python train.py --dataset="retinal OCT scans (Kermany 2017)" --image_size=32 --conditioning="class" --objective="v" --targets=["finding"] --norm="layernorm" --activation="gelu" --head_dim=32 --inner_norm=false --init="torch_default" --eps=1e-06 --epochs=78.0 --warmup_steps=750 --weight_decay=0.09
Rows from block 7 of a small class-conditioned image diffusion model, named by matrix and row number. Rows with one number belong to one neuron. Each number is 128 + 24 x the weight over its row's rms, rounded and kept within 0 to 255. All counts start at 0. Numbers have three digits each.
After each neuron's rows are labels from the 100 images, of 14848 (inputs lightly noised), where the neuron reaches its highest value: "patch colour" is the nearest of a few named colours to the mean colour under the peak. Only what is clearly more common there than usual is listed. The data: retinal OCT scans (Kermany 2017). In brackets: how many of the 100.
# fc1: MLP up (model.blocks.7.mlp.fc1.weight, 1024x256), inputs 64-127
# fc2: MLP down (model.blocks.7.mlp.fc2.weight, 256x1024, transposed), outputs 64-127

fc1.649:144118129103153132160133118091098187150168134107112115114127112130098180148145109132177122147126112130162131117091119155127149140153129124134146140133083103114126097166115098114123118144103137
fc2.649:118119172112134124178166131131159152173126125108134150117159170124154116103116137109134154120159157157145123146154129133129145138059085103107126125140153114114141144114177119092169148065135088
patch colour: grey (97)

fc1.37:142129106081173128152067144123107148184147108145134164158081144102106159156132114175111133155109148140143098152128152156119104105127101159126110135180125161099107086113143110150167087155193149
fc2.37:117167124120097152080175130149107114101096121100142121140170132161114123120120117109148128126165084140142143094135092090150111131134159120162172169104164097185134142132109142100088151113098117
patch colour: white (33)

fc1.73:126146138096093103140120110095143118103178116118089095118107141124135147134151141112112084115126121155102112138157109130100076134114145160133138156109150153176123100141136103126113167109112124
fc2.73:157106091100131146131117156118145160096124126130089133154116121158149158117129107154133108085123141161154143132138099157088120133134141123113149138078164159161110147107148137103129097178111099
patch colour: white (36)

fc1.353:156140132169089115113111114133151122123078130149172139101123129114150087125149134145131117137124092166187104136101145145085149110159107121123133096145116130136125120123103101169132095140189138
fc2.353:088135137113126144167102144108126136085143109142143106164127122117100118149097155113116133120177110162156153151122119125140098120153123149128134132147148133105111156120122150123129136120112126
patch colour: grey (97)

fc1.248:164120104118126153159121133142108101115079176098140159113122106134132151117122134151148109126088139153117127121130173169143137122089129122082122091136100117131141100092122127152103145103134130
fc2.248:095128159115114151111105124097113089163148099131138115151129188117120166126093123116096116178175094153119117132101103118148098115181157153148166156098094147135139179085110127098124142131144117
patch colour: white (80)

fc1.219:133143127121096173127128118094114102183144108136152145109118134141105106098113137124121131151117146144137120155145119150141138110123143139089141129138118122152105133157124093134097116090113164
fc2.219:129142135135132168124105122118172144174153095116132125136153108129138137132133137102094103111143107148102091152131127123151101163167121148138153109163107130130093155109111156121139130202099127
patch colour: grey (94)

fc1.388:081101108118142134084104143119116175172117117121168153123147091143146109120127111163147126122128125097160114123149109131122103154118150111126139176124105150138150117149106116111157169066116138
fc2.388:095103089133146155158114156142156140159141092128152158140139102101146126072094100109162117074156078141126136135134113139119127138098099126120116121132108155135100143133124151134138137127130133
patch colour: grey (96)

fc1.438:148089103143157171151117158079133114189191074137162153154075124113147111115098103157117151111122115110140137153095133114123103119096101117106113111139102134113132155126128120082122134112147139
fc2.438:123136144100121138149137095145111102143122111139150087139134144120078142112117106092139145116112130121140109124118119118155136127077138125182137141083126136153153108099121151123120143077161130
patch colour: grey (79)

fc1.211:114105137106090132177099150148106124117116090144147116145128130162117110133151094137169089138128120133110124135104165150120121094085111148068076091134144150119071142135122155156154160151137172
fc2.211:148131160156128086100163143113088160135115162130100160134124149071149156127120141125110132167081146115139130123110125137099138158112116165132148135109123102100166112156131089124077093120100073
patch colour: white (36)

fc1.421:138159077153108102126120184147115105086132184132080150072121101127134106114138092161142114102123161151129189110121135151090117148100121147118148124130137101118138157173103129113099096107096130
fc2.421:102136149125147140161116083132115127178125101163177111121121181120082157125118110125093113171142102105099079138119115134136120125123107129154126136140084153107119154096131091132111134103194158
patch colour: grey (85)

fc1.170:123144119133138117142126107155122123144110142093113131062119104129116169136114079107152103139112085087088161124163132136144131131160139140140124121118097111135112110127115130133117101146130156
fc2.170:116096106125164095150145155106145159148157135125130134163092108073143145144115147149113135112181132144156077141130112140112120155111107126143113134172121160113160123130134082079095148129121069
patch colour: grey (55)

fc1.752:122130125108111112141150124175124121145130123107146113057105118146084151156101052090171085143143062133141113113112119130125126122105117142167120157101123139173144100112128087153126096117162175
fc2.752:136124107091159131145110129108125155131160096142120121155128084119153119089137145139123111088149157161143135153129123154135108139121126136114113138138119155114091145118122134091163167139125108
patch colour: grey (54)

fc1.198:129109124150110137145075124103163130138104123137158156135108116112117113134142144137142143142092145140151128129134175147091128086102105146143107107125114129139137118092177073121115143143161158
fc2.198:141164157151157143085136136111094116132138131133106116145139163123125152170155138145117118148150098152164148172096105119160104121151169162141167142107072159089163175136094162088109142099120139
patch colour: grey (80)

fc1.406:129120137130110139137118104122114104132098126132149128127092111118092077120082158133100152126089135091142077161141163158131114113133114129120121139145106148086117086123150090079136123148160158
fc2.406:111152125095114134121135127123124094117136108142185096165120155124102166185120114080153112147171091126145131134131077090138069132139173134134189162102099134129154161098110132159087167102151153
patch colour: grey (53)

fc1.231:111119112133101140082137098115104115143077134143134173142106122143128127157114169163136135116110162099157112130140160171148132180106146114145098145175108150095114072135143105154116139165136136
fc2.231:142168156163127146130142132154130120129128120123153106163137137121109111154168124101149127117186089149086158129109096103133116147128149094137092136145118148128175165115132174178116158116128123
patch colour: grey (99)

fc1.67:114142112098138156163119136110104129180177103154143088154095091121115107090091074108101107118138113120154144180134116146115114140175138150117095145129108154091134151138103172132156116159145158
fc2.67:098116160117118095137123095141143136116116158132135127100136152120129170101159140107175143109080131098107138098118122113141148158062149126161155113148149126160140095120140119177106108070113113
patch colour: white (96)

fc1.494:109161114133132151152121129135146088135089147092097119149130091148099147115156100145127121141144111095123129118135151124122113110084143141156081108146112114163133111098138141142151117108172170
fc2.494:151121144118141122127128148107084169111153130173111146143104131135156141100115120154102117109182141206174150128123097143105080125137099147113171147096150133130160177131125140115112117115085083
patch colour: white (87)

fc1.733:126170158127096115103111141133095100115155147125090154099132143170123146123120163142140135148106109118132140080159116123076134135155109098131134177144148138132147151174126124142118156076097120
fc2.733:111144159118172151167114099125140097169088091124187127114134141084099127113113117105134112154153116125140114161109098134142098090159098118144110150163114130119112148117099148147124140090160129
patch colour: grey (90)

fc1.57:132142121097139159126113129122122118117090083138176108121064133134111140105125112095129084086118122113131111086145114127127114123121139115105129098108152113128109118114098078157105114110107142
fc2.57:147115145155136101108101123164128137117107142121094161106083138069174141140102148155164155162135156106101155113114129184083139151122114139125126108162110176089154099184151116130146127140127120
patch colour: white (44)