python train.py --train_examples=98430 --arch="uvit" --activation="gelu" --fused_qkv=true --inner_norm=false --beta2=0.999 --eps=1e-06
Rows from block 5 of a small class-conditioned image diffusion model, named by matrix and row number. Rows with one number belong to one neuron. Each number is 128 + 24 x the weight over its row's rms, rounded and kept within 0 to 255. All counts start at 0. Numbers have three digits each. After the name is the row's rms in percent of the matrix's.
Before each neuron's rows are labels from the 100 images, of 14848 (inputs lightly noised), where the neuron reaches its highest value: "top examples" is what is common among them; "patch colour" is the nearest of a few named colours to the mean colour under the peak. Only what is clearly more common there than usual is listed. The data: retinal OCT scans (Kermany 2017).
# fc1: MLP up (model.blocks.5.mlp.fc1.weight, 1024x256), inputs 172-255
# fc2: MLP down (model.blocks.5.mlp.fc2.weight, 256x1024, transposed), outputs 172-255

top examples: finding: normal
patch colour: grey
fc1.208 091:096161142124128117108040146125141155137134140101095116146093109131149106120110159091122130103110122174107096145091135130134136100134102099121130139139144160083126110113139150141167138175121103143166153141132133143123154123161127130137150211117131152108
fc2.208 083:114129161171153091108141106170109129084137122146122147115162127127126113136158158154117128093100142081146138138109127183147157116116108167100100135135112123127157148128102113123106103124094185094154135163129129123125151108117124127088174152126102100176

top examples: finding: normal
patch colour: grey
fc1.106 103:110123125140139118109088136144095162116145124127077122163138086138143108127140134126122160121086137136072107140106089147166141119115125139148165144126117162146136146122150093154152132160079164099129138157106099166089141164126123092163133170178123115138
fc2.106 108:147185145128077098122145133103106114110156158110130156102183166119108098167114140132138146097139124095118152114122126129131136120134118146099111108173145155122155109129092110147098094101126162107117148170136127147116117130098137153087160142120142168133

top examples: finding: diabetic macular edema
patch colour: grey
fc1.431 099:125102151111116170132107120073114167163084121138100132121149154158104130134104150093153147148076110149109139116137151130161079161128142096101156135162140145112135188142111128107141169130130126101098126103145138136118122171131139111124091119129136165109
fc2.431 086:125129149148117139098070142112164116120116102157126120128106118150146115120095100108136135167110151132081113165127174142145108170160126109113150119129130148127137146174148105107153160109172088162090120092167163121133134087166114091108090133115116140150

top examples: finding: normal
patch colour: grey
fc1.606 098:191131119127101121142121106143108166146103129109151118117124096120167107177120143146137102105064161152126110091156108147149139121150153118148128134146132139121171149123129098145143101154139151144133164175148121136078136146070131132145121153135141131139
fc2.606 093:126151120119150129158142105123091128123152182119139157079186150114129126133150128171115124111159119134143163089164110131111155109139117162108123099151171108133127077137107109178127077117100172095150173139103105133128144143125150142114153143135147120097

top examples: finding: diabetic macular edema
patch colour: grey
fc1.396 101:130139121113122143141094111088125135125149163140124106075136116167105150147110106101108165144153132169166133138132128090130145145138142121138158130135142130130125112143142095154168192145140174121105156108085111129103158151104150087141092099172164131116
fc2.396 117:168110079113103160168159111129092108142183169109136160102134102126114183172131120127118097119152147162143147093155119088131106101117132154150155111159155141178107072125131131165142133136126120133139171152094112125130150156101121137166127069124125103117

top examples: finding: normal
patch colour: grey
fc1.164 102:141102117117172144145126108111134133111163147123165125143144146057169138185166108096133120132111150151122089128185096135125141118119162106160117091118096133130120116128102101171160128129116121140109095133130096131126173131111152144185128120167168108121
fc2.164 118:193144144147099108107117134155122134155132113127129116148130127177094143142132121129106120099126134100131172189125153084124117143130160143109130118149101138135137149143123083133130153096129082100093148119142164078112131131138122083095118115107097150141

top examples: finding: diabetic macular edema
patch colour: grey
fc1.1 081:100158134094143142107156114088098117091107179123156121117111137150104115143053108141138091161167166116118095111152189128118094152140097122102140147190093149086138140155116110097157101148127096095097102098122116096167107157140119104142093117121130137116
fc2.1 056:167154122107115120150090130094111185146168168141090112106107114139137143116155125080152152144093122147109161138140132139134129078150102144103101134161141122119130110126132113150143169140123160152119123164116141112149124157142143131115143178151173183103

top examples: finding: normal
patch colour: grey
fc1.326 106:127159116130130094065085156116123184149128137134111108145153114131135091193118140148146166121097152161108113122131108103148113080150122132163179111173123168088150168160131117110116130152090136126135146167180157158105146151110132124100132141143132138136
fc2.326 114:101120113122145115120152114155101110139125134103143107165142135104153082123173142183127158092135088127127136128132125154098142102129148144117065162109126128138086147093126129153154137138106171085155138137141113152144145146102118138081172165149148141142

top examples: finding: diabetic macular edema
patch colour: grey
fc1.699 092:106139136140142114135076136128144135122093076132129105070165169135138110093120154115115093141169136087113130120181145163170114157128119130090109135155154119089140177166096113122136127130116080103103145090136139113116126141128122130110094136130147180132
fc2.699 075:094151143144128087098107144131160127119075131144102100120110124125142110115140137131115176135108110129104090156098148183133117126125102099116108144101100142109151136129152152122150145155136130116098107146165117120140152100127099138093108190163141119150

top examples: finding: choroidal neovascularization; finding: diabetic macular edema
patch colour: grey
fc1.361 081:134138150160136164088103120101101108104092144135114115114140146106114095132135111116147094138083132160112131122110162150122086125098127141104144120183090144113137156141117140107112102125129164127096109156139147125124107162135108127110094136136096153104
fc2.361 061:099114110158154118089105142148104124129141124133074143079144134117134130144091129107145108127093122098152110139113142128093101095100110140140133125140112160174161166139096118145123110122113111177101096163085089086105115135167087141123122130130116130120

top examples: finding: normal
patch colour: grey
fc1.762 084:116138142106125156141085110123095150186109171130129151116148088107104119156158142112122081107077136149144157104162116116167148137164100115144124145145136153163164120122098107099158142201172135157121112180145096137094158161115150114181150106142174103100
fc2.762 074:147148117076147146191138134113107157159136187127141141117132104116125144139142100126163149125165104149140137104138144095101106127100120150102130120162128106120099085094112115143124134144140160144140130161086111132119106124113181175176126120168144150088

top examples: finding: normal
patch colour: grey
fc1.453 098:106161131123124123069052141099164164133150152172116094160099140125096107142112144072133148141081107120109090146081126122167085116147106124152137117125132185097154122140125100152145140161107156131095143122159121143141127117143140115118070146099104115129
fc2.453 089:109136137124097113103077157122142152149118119154118118162087090164110165139093108117147127133084167164105112158118147149148112147146130118158131106104093159111150169134177137101154167137157066165114104120145156151125136113145113101141115127118108103146

top examples: finding: normal
patch colour: grey
fc1.426 107:138136106119098093124123134177097147175102129115132116177163122163132120147139162132117115088106176143105171130134134131131130098157104148132122130122112118130138116176145102116165144155118115096154140154163098126099123141108156093114160109123097100139
fc2.426 124:052144142121148153129135131074140123115131152127123133073122150097143122114089131103146125146114090144101094102118115139128125120122103113120123138128119151104132128136118157139110128134122165167108104096123139155146132151127095145126114148149143124099

top examples: finding: diabetic macular edema
patch colour: grey
fc1.244 095:118109119137138139159117106117124124131113133130112088138135116127131120141158115102127138112162102113156126129134106124104073127124173135117111109123140088076099093114176162145161176168096154164151164096156089162097119145117179121097088136179145100151
fc2.244 093:133159143142098086135116150127104121101117173119108158089141141125104158127131177128135112074139140115162153143116138125135120147117102153093108105160129159136166133144102124127106091092135182108127139163091176125119123133135121133094169126102107120101

top examples: finding: choroidal neovascularization
patch colour: grey
fc1.521 096:112184093093126148148123173099115113150118133120135136089148118153089151151149092106109094152112130178147126146134146082100101136175131114124176128142147161118134122169135108109149147139128124145159170142128111095143099129134153126109073090126145112175
fc2.521 094:166115089108083157182148128150109125129143125126139154113105109161089191139131132137102070124126143142159136101162129075092107150103145140140165128151106112181120101100128107142115112136122116125144155150104120090106139154126153129150111041084076101154

top examples: finding: diabetic macular edema
patch colour: grey
fc1.750 108:128137127166163190140100127107147132157115198168111120091166129174113140143117130138153076108125145108109119125127139137130094146170080149084136136166137139096120122151107132128137144144138123140091130111128111135132091121176117118100086114164124128141
fc2.750 112:165106121129121132149127147170202125106122090137069178167102090126151161115124092122140127128167113128145092143136151118127085170088100104121198144130120131154168127143099140092102103091159165127087118108120146117140129107138111132145116123126096141130

top examples: finding: normal
patch colour: grey
fc1.75 096:121197160140112092074068133107134159135117135154098069168119134138138126146100146126133184141070140108100097121104140149117099133149116100123142108154136181062143130140140119159132142145129177129095128122153127145134132158140117115110102173139118134119
fc2.75 094:138154125136088109097101130116164161166097106136134117147073111142108112148119103139134143142109146129101126176111140122160119145168146112152128121127109131104127154137149104104173175119154081116121134122177147167130143119125136116084125146125140128156

top examples: finding: normal
patch colour: grey
fc1.25 101:133153127135153093143113142089119102127120115156126106091128105104132113145140147149147134086138148166151139114162172149118106138123114118155152111139127121120129109170133083159142107141056134106126132141131090089085150159136142098130131112170144179099
fc2.25 103:098202184124140116114097123078132117133110195086116153097149172083115087091145133125149152116125091080114151135147128126109156133121123126093099129138135138103149112159073112130097105105115142106089100142126140126126123127122156152118123190106159152103

top examples: finding: diabetic macular edema
patch colour: grey
fc1.635 101:102197129154126107081056127130115124150120103142115088119126133166119165136121115091151122177091111110105095110110168136156091168127077095143171144159126126096098092141124132108131088132138148101101076176146174099143086158152152129103113158167159157102
fc2.635 096:124103112121103153108112142086146104156131111117140104132080165119116168127086101122136114171145147157114117153122149093130091145139151104150155141134092150169111171107143117116132168110171072146128148083138163109156124130151100113133073072103095124122

top examples: finding: diabetic macular edema
patch colour: grey
fc1.134 086:115122156132118162157080163108109141166103102151131082137096180158112159133099052072137124177124113100118115118117121084153111156149140097122127125131113125125118168139124117127134130118136112160100094108110132104141111185136115137141098176128139143106
fc2.134 071:128111150130143129140112179123165128160101079158084114140088101131159173096126107090137143147114144169125100185125154127135120164137103100157163151109123143125136142144138135074146141160175094149109107096142117145145115122162105122177108129149129120107

top examples: finding: choroidal neovascularization
patch colour: grey
fc1.647 102:119098117158130152121124141107106156145128138181108085115130161129126121168129072162140104134158150167127161135133182102141106126128130106124111144134151160128136133161111126077144144122141135132120135153132142169153123154086150120125115124139132099086
fc2.647 091:120141084140090087102147150124121096116136134146124132110137147118116110129114178141143136137100107131167106117111107151071124087108121122134094149131123145168104156097131134132144119130139134125119132157107145128147085161116124176094140154101133143120

top examples: finding: choroidal neovascularization
patch colour: grey
fc1.330 104:117109108149150117132089127146130143161136141156077100083149157140126149115144171127124116087127102091152138128138115146139134131136105117156104104136175107081105121131145172133142111131114138100141131137102095122134118113135151096121137133130188163098
fc2.330 108:134180151126093146124091109128133112088120117151091141112089125153099148118131122128102127130117115116114147170138152136104118183105128097114145118131063137119172113145143098073109126102138141110103118099126177086111146137177139110112103152093077134127

top examples: finding: normal
patch colour: grey
fc1.49 098:120169142157122096094108131091116164148102144115130102158114150147137102112121143111130170101097145062102126136128143110158129157141019116147151141147146156132135161125120118137144147143105158114114131161159128117135135171116139140101138178157127188142
fc2.49 074:126104164157146105098098143116143157131112094154097110165120112149134095113114105105136145133108148134104107132102134166153122118151115113165140122094122104104126146146151128115160169152164107141136108107140131137128132097156098094131115148148145110157

top examples: finding: diabetic macular edema
patch colour: grey
fc1.13 104:109179154150111096090069133146116099147079115152112097134137151147115170126116106116131098092114117132107146150095156095141142168150095122107132100146122109094124164164132110111143161134122093114102122108140156112143131142149153075114087161129136166110
fc2.13 102:108113133123114125119132116143172172141112104113123106187096089120150120125148095142128153123122142142110127168109125137153120145149146109162107140097110104112107159115162147117169161154126105109153143100180122173118143104123113121107127142144141093181

top examples: finding: diabetic macular edema
patch colour: grey
fc1.423 102:086139151099141143116109118110139095116116138150136110126142147136128148135099134104123089157100103138107141105078180143134094149148086129141139126138141142081101118194161153167142097139165167134081087129120165138106112161153112083107110131149115141092
fc2.423 088:128086104129126169105162151109186111126124091125143144115092141087139146118105107083125137130141139133140104153119091096135080104066147097157154139118087131147135156101132141119131158130106087141103126041111132117091122152134133138156125104121125135122

top examples: finding: diabetic macular edema
patch colour: grey
fc1.77 093:114152147131096117113097146100139156129141098162111100072112151149096149130112133135162116166145133123104115089121143128145050180131122099106162162139104145137144163151146101127108126101150122157091125165128160113106147118146125124101132097142113147136
fc2.77 086:174124130140095104122094168149186118103146118101136154136101122110103155120089153135115093104106139111145136159141143101148093169100159127143142114134096114137176175147109100099106107073081109126108128090134166107124134127122123105124137129056104123120

top examples: finding: normal
patch colour: grey
fc1.572 111:066114108143125104160125117160124128185163084121098080136119103134137150100127144098137136161087178106096110115164097150121118108137135105161144170155145075135118100114136116110170161154128149120132128140135124121086146150094132097131128135133124108117
fc2.572 127:153147146145113134100116147102147121116142147108131154075113181110098159102107123097132081134139110118141138155108120087144123144130160127093089094146124167132145160166085100123107114074129125122105163108108179087161114136123124130125102120106115107134

top examples: finding: normal
patch colour: grey
fc1.448 087:125148184194134124137099161128136124086158166131140124104135194131147143139131154106167166133150128125149127132112113126106145118144116128095142107109176113096146143123133111160117161123120150108083149119152148062075169154135080113136077150135121124139
fc2.448 078:098143093099120131115155130123147153133152148129170148133096130081135116082085086109124170133153147125129115122131093082133115134135167092149105115108098127089134181136110095126110145102077088141132099087140116167082133142118177111148178124113145111102

top examples: finding: normal
patch colour: grey
fc1.381 087:134132143130144152115089116149145169155105111117108100159141122093119084119176154115122177132071124139107149126108105169129162127144133129144100119110104136102124125150168131179179157155104142118121117105160122156123162135090106083078129129177116106127
fc2.381 080:090136170119195128145141094099143161131099154109154109119142156129167091148123082095157144134142148136090115119127104135148173120148087108121162131109145115087111117163113156148107137162131137137136105109153093140127112111128140126140117143170171138116

top examples: finding: choroidal neovascularization
patch colour: grey
fc1.222 101:171191129119167117103114096144115171146135141097166111155128118155092091153172138081151142108147111119097114129102137144137161093118117136126087138098178106141100105113136125143162138189098119091106156121134102155102160145105141156107161145137129142162
fc2.222 102:156150123098091110116115110138091141156118139101160111157112105171103107159168136167116145083123132110114151144142131103120128124141135119121097108138112126133121133128113096139152128125112131099152129172143121099135141125124170093072162170109143109162

top examples: finding: normal
patch colour: grey
fc1.555 092:164177126137123121100141121143096151134126145104160068100118164185113141134044121095144090155139116122099142120182155108127092132110139114104141087128151134124148134156118087145149181093141111125096145128147133079139120150104124100132131139144123117141
fc2.555 089:169176132108083112144097131110111108121140143125137129116092128179086152129141138145113116115144117121132164169162131087118107138121165132115164095169115132145140091144118071123134123091126092109113136171128167113114143136131143128127138084106106133120

top examples: finding: normal
patch colour: grey
fc1.556 088:130161129128116112125141100108111115127122125085170107129130187113164123123138132095120077144129107113140127128189097120164118138149136117121117099128147121111120152136117117153179163131094087143092146114159082103107146128140147102135123161165110144128
fc2.556 067:109172138122120118119085142083127135112119138152124085136127098179142086131100130110143129129073123145104121123108141170142135114149138110114109118116105146085148133152142123121154118142131108121105096142151119130104114099145136082111152182130157170103

top examples: finding: normal
patch colour: grey
fc1.308 099:172126109112129098108165084150141117091134127129149138172114120128124093160148135136108137134102181135108156133126099184117127076127145160130060122082120138114129109114139058174152137156082179087147114146156133130115100147124146143122157131137140097126
fc2.308 078:128135151165085114092102164096161123133115115151125128115125128118104159111098119105132108129113123108138117159095173111138095161129107107105133112156132176137166154163118156128119143079179097146078124117115170118167131098159101098107106141098097146116

top examples: finding: choroidal neovascularization
patch colour: grey
fc1.81 098:081113130112109107153095146095148112125159143144136115137146107162118147145143150145113120112126129139127135129105195131127111163138123141116108138135144117117131139148141132092118124137140135118126131136186175148122117158115130122107150115128146152131
fc2.81 101:159144087095095166180140117164105116122159134114127150135143129101129156111137133131120100115135112151156143115159124082116125103088136157150131148142139109177108078099138107140136149179130119134139157121087095106108127172098157148170147084114104137089

top examples: finding: choroidal neovascularization; finding: diabetic macular edema
patch colour: grey
fc1.763 117:095157118135068124112107058131128105145087118136090111133135086117062171157174122129149126157105127125129174073151171170080133143138142096137114137155144099116185179161144122119155152131133137127127158138103124112104129139104169130103117119128110155151
fc2.763 156:136069143144163164135153116142139133086171132145137170095173119097162146140138122154097134106164139133143135114109090144166148122132116161126110115145124125135132139160115127157130082087108206099128159094129158144119123119129111105133160126151132108110

top examples: finding: normal
patch colour: grey
fc1.277 097:159089137119142120113141077110143102103132111149150113155122115095129069116108106119101117122104106151134121153102108152149095126153177130118127094142056110108142151100170142152153159164124157140150150087134147173148169123137119103100151127151166111130
fc2.277 086:095114138139149126110124158107155151138107104161081116111110109185150100129120132099182170152094103144133091130132138148125090158105086095114166146107127169104170167099121152095126142139140119137106088113122122120141097111130109166144091152164136138121

top examples: finding: normal
patch colour: grey
fc1.473 096:144178146146104100140109150132127131089130110151109098132126160143100116156079116075122120154091144128128120160083131111150090156115142080123139104118138136144160130157112081119153157106094091125115126118172163079099139141126117119128134111138135124130
fc2.473 103:159178126110086132148104113145113137147133145121168156118118121165093168151129106111091114121129170122123168155149148090142118147140140128137140073152118135128164108164126101114126141104121108108125137133133159111108143127116154106115125099104098102134

top examples: finding: choroidal neovascularization
patch colour: grey
fc1.30 097:101154130123149164116091171144106130154105125131158102138141148114117136127135141118127148148110141131104145130129151117166170127112049101118106135100096126173143173136091147146137082164137126106098159124131111148102145129133110137158114126126159157048
fc2.30 094:165085110145104136143153114160103125139162122126131154108128093151081174157144133134104080103135146138191145135135122110114104133091158165144148127139119142185140134124147111154126108108117102131147172152096114107119138136117155129153140045102103106160

top examples: finding: normal
patch colour: grey
fc1.26 113:147177170129161119078066101120132165131101117183108116140101104147145112183120151071125116127081124116092135119104156133144114125165109111124110116171150176116147168161128094154133128135110103129066148119113107113109148144117170131150145142148116119164
fc2.26 116:129164152151118060102116122126143151141093121128108122162094104142136078120122133107181182088073134117111126178104132161128120110156094118121123146114120134108128144102166154107160178176134111123118125133143135125156156120130127118091133179151161143148

top examples: finding: normal
patch colour: grey
fc1.337 098:143128126121136166162126130112131119158173141098102120088169130125151141185176190116096156108103116140149138137130112107131133098137147135161130117138134126076131146110126069143126154151109131134112122166134123121139155147075130149100133124182155111119
fc2.337 097:123125129136152128123140106115171161128096096139136126127088111135150103136109094101202174132141139185125105138119102122155151142124098104134185165100126130126109121092139157110158164174141136164122103080154137109126127120149140128142092134145157154122

top examples: finding: diabetic macular edema
patch colour: grey
fc1.394 098:119098134148138134122115118138135111161119130150077106142101123101163126128098125126155123120116106114155132113113116131128128127108122100160149121074104166115173117131175151159123095160127148118151112136113094142106130149150131084149106102160151157115
fc2.394 096:141137137128137109114152130130109105091149173103115166096154149098098129116139173151124115093141107098141162123115133123132158121130099162109108112169133148128148101138089117147087069098131176075126153154125138113130130131110120136110177168107132115108

top examples: finding: normal
patch colour: grey
fc1.126 095:115171143158164129090097142123147180141067117124068088143130129150162150101114109069143175151084129124082125109125130148157140153138112109135138137118118148102162139134133142144148139145144129141107093144119178106096089173153112070134139186163084158108
fc2.126 093:121151121125108131108140119096145135119154118139148094100099140157129112181081119093127117166110150154116104132122131085159139171155146084127163117079091133087132129116152142107101143123152152172098115097158127161119113110135130146120098102124118114134

top examples: finding: diabetic macular edema
patch colour: grey
fc1.487 092:111145151082101138114069153075145124110097145157129100095110144152123139137138089099140032151115181116144141124134152155135101119132101130119133094129132132126159154181145085149112166128144139136093113126141129100161104147123143091135064108125134115108
fc2.487 086:103107100155103108092149111142134120095147121142088105141125115066132112169119136161119149130094109118122124109101118195102122097096124122151123151110106132144105168116155139139176142157105138115144133129134123151134163143102112145075145141153117110178

top examples: finding: choroidal neovascularization
patch colour: grey
fc1.358 097:111154124127142103137097112115096133174104126146128108108116132106162140127157149134147076145119161106085142134159141109145072116143125105143062124091105093126118155102117138168146184156107079164125117136134119111134157143184164128110115121110135102101
fc2.358 090:124102131132152163136173111156164130066184153105126150114133150092117128120144136153103090122125111076116150127083112142135152133117125144110126144140117106093139130135114136104084116093105186092172148088119159146139123118095130145100139122131095072154

top examples: finding: normal
patch colour: grey
fc1.342 089:127154155123139125089081131086151140143158163146109133141137097139104121107128142133104173124096106129149103128124139174162099158151093133157171130148127159077129137135139124102148141147140144155133110114125157118095136099102128107094100130181155128118
fc2.342 090:145115073102105170146162149136123129127152122110145155124085117096114138124121157138144098114159132169145144088178119108115124124097133110136131137127126126166146109109106117144109134112095113142151137117076098108100123161132155153160160102092105134101

top examples: finding: diabetic macular edema
patch colour: grey
fc1.580 087:095142113127136107083093168106132091111126134156137078142133127174131153155112155090138144137111142135142106103113169158110113137120112064107125132148147146092161115173090118125128132116098159159127119147120129111154103163138107155112142161095102128120
fc2.580 071:124121098155140116124160103184130147172116099099124121147111113121113117110153125182112119118138129141131142093131133127138113105099153131173128134109137097172074138115154104148187161155117102102149143070135103155126174134084127133093128101157134101190

top examples: finding: choroidal neovascularization
patch colour: grey
fc1.667 078:125111110127118161142099091146107105172107128119126084089148095149123150128130136146121102115067135164132164138133163170091110090109122123126109128111130132125143111088112119111164092159146150100113118159144091122138122205136125147150102161138178164094
fc2.667 068:152111100105122151152127128154099112126154161112120133105164147116116147166152137196099129135180120101142111106110102119077112150101153157148136149157141105153096151094149099169124133128107130118181123166142123100097101141105146170148114078137097101150

top examples: finding: normal
patch colour: grey
fc1.634 111:136147127109164123134160065090083190135108116128117097113140122147141103165150140084144180117109137149123112108119140124187115133158120122132130144114128112132141133116131114156144149151140105092114141110149090140121138159143168130141097106139131161109
fc2.634 123:146119112086101154159136149150099103112153153132141181098111122143108172120106137128134095127113133153164143098146125098108101131104115141112139111158121143163159110125125112129104103100135140160146145149076122112124109153120140147174125091087111107087

top examples: finding: choroidal neovascularization; finding: diabetic macular edema
patch colour: grey
fc1.167 081:146122134150096173125111110147119152111175145147103093122152127160108137137101096148126104102146122113095082075125124122146109085134160116094121121137110174091153167148123120111164123122158117144088124128152152144126126163122134095139097168133168128104
fc2.167 069:158115125147137127128140142155133094112125136121092138089131104109106126098134175112137099094108089114163139174130147156084095107094135139115115128169081135141129119119138116131127141137091136143110128152092115114120153162091104164117137150119129138128

top examples: finding: diabetic macular edema
patch colour: grey
fc1.250 110:157123146140101144135072137106122150122135185126126106061119124131113109152079121093128154122128124113119117103123166145152135167152127093132134119201165146077112131147151071150141129109102144062083143125123122110142117129117172112143125154124153146101
fc2.250 107:147116129117136149150116152134163122115132141119112178109105153106135161096149120088125125111173116116141130165173128076129106136098132129160140125153124117164135124125109120147138156122121088156103139091099121122126144149114097129178135133134113166090

top examples: finding: normal
patch colour: grey
fc1.370 093:135153099145162115144135118095118147185148122109149143077123137111138140115114125060151139124140147136140095136150107116154120148151112106162130158086120123137115128151118096116122176144138111154074119148133083119110133150146153124152129149131145111126
fc2.370 078:122110115172096111099119156155184074084125135118070146110116151097118135074087130123162090125117135105144119159101141154107113133106143160129142121147104119139183172113127122099137118121098133135125140095083139083093123165118084145127146160101120167095

top examples: finding: normal
patch colour: grey
fc1.497 098:125192125144165111127119143137109148146110134136164113151087177130107099162132155134089155097088155130104128133113098171107142076134106160110119129101120124098113126148133100143159169144082097136132137131176102125103146164145158106080119104160139132145
fc2.497 095:121138161116154143144137162103157145152117123145127107119162143122176112101112088097143141160156094151118131151138150104141122170147099119114148143172133149126127126167099108130104124127163136138088092107145141129152095120152117129143101161150145174065

top examples: finding: diabetic macular edema
patch colour: grey
fc1.335 096:128143136126131179111130143145149120144126175158142120112127120149141108144132119114093122126087101109117103107110153159129159111132073098123165110107126139112124120159158160121169113185150116117110138151131147137155144131147111105105134160186131146119
fc2.335 089:142133162137134142122140130091142100105142108104123141108089117114072154087152135137117094102116111130145160171112123129117107133079171102127079125121082127143135174124147103092132144077096118125103149100117150108119179143113125125111127133087111096156

top examples: finding: choroidal neovascularization
patch colour: grey
fc1.685 084:153122136106092135146161114143143082115171108126135135126145119143125153125135145098149106158104117117139103127145127137141096135110136100128171125106102145125163133123091104113130176140090132105105127112118165075107130156123091144140115118111115139079
fc2.685 071:088137128125124102079075128098144149186109121122122092126099088122131083163105105123161158130105141137105095111106168153121093157171127108129115129107135159115109159171150144151193149135149126149100104141159112135144107112124125090076119161146173131144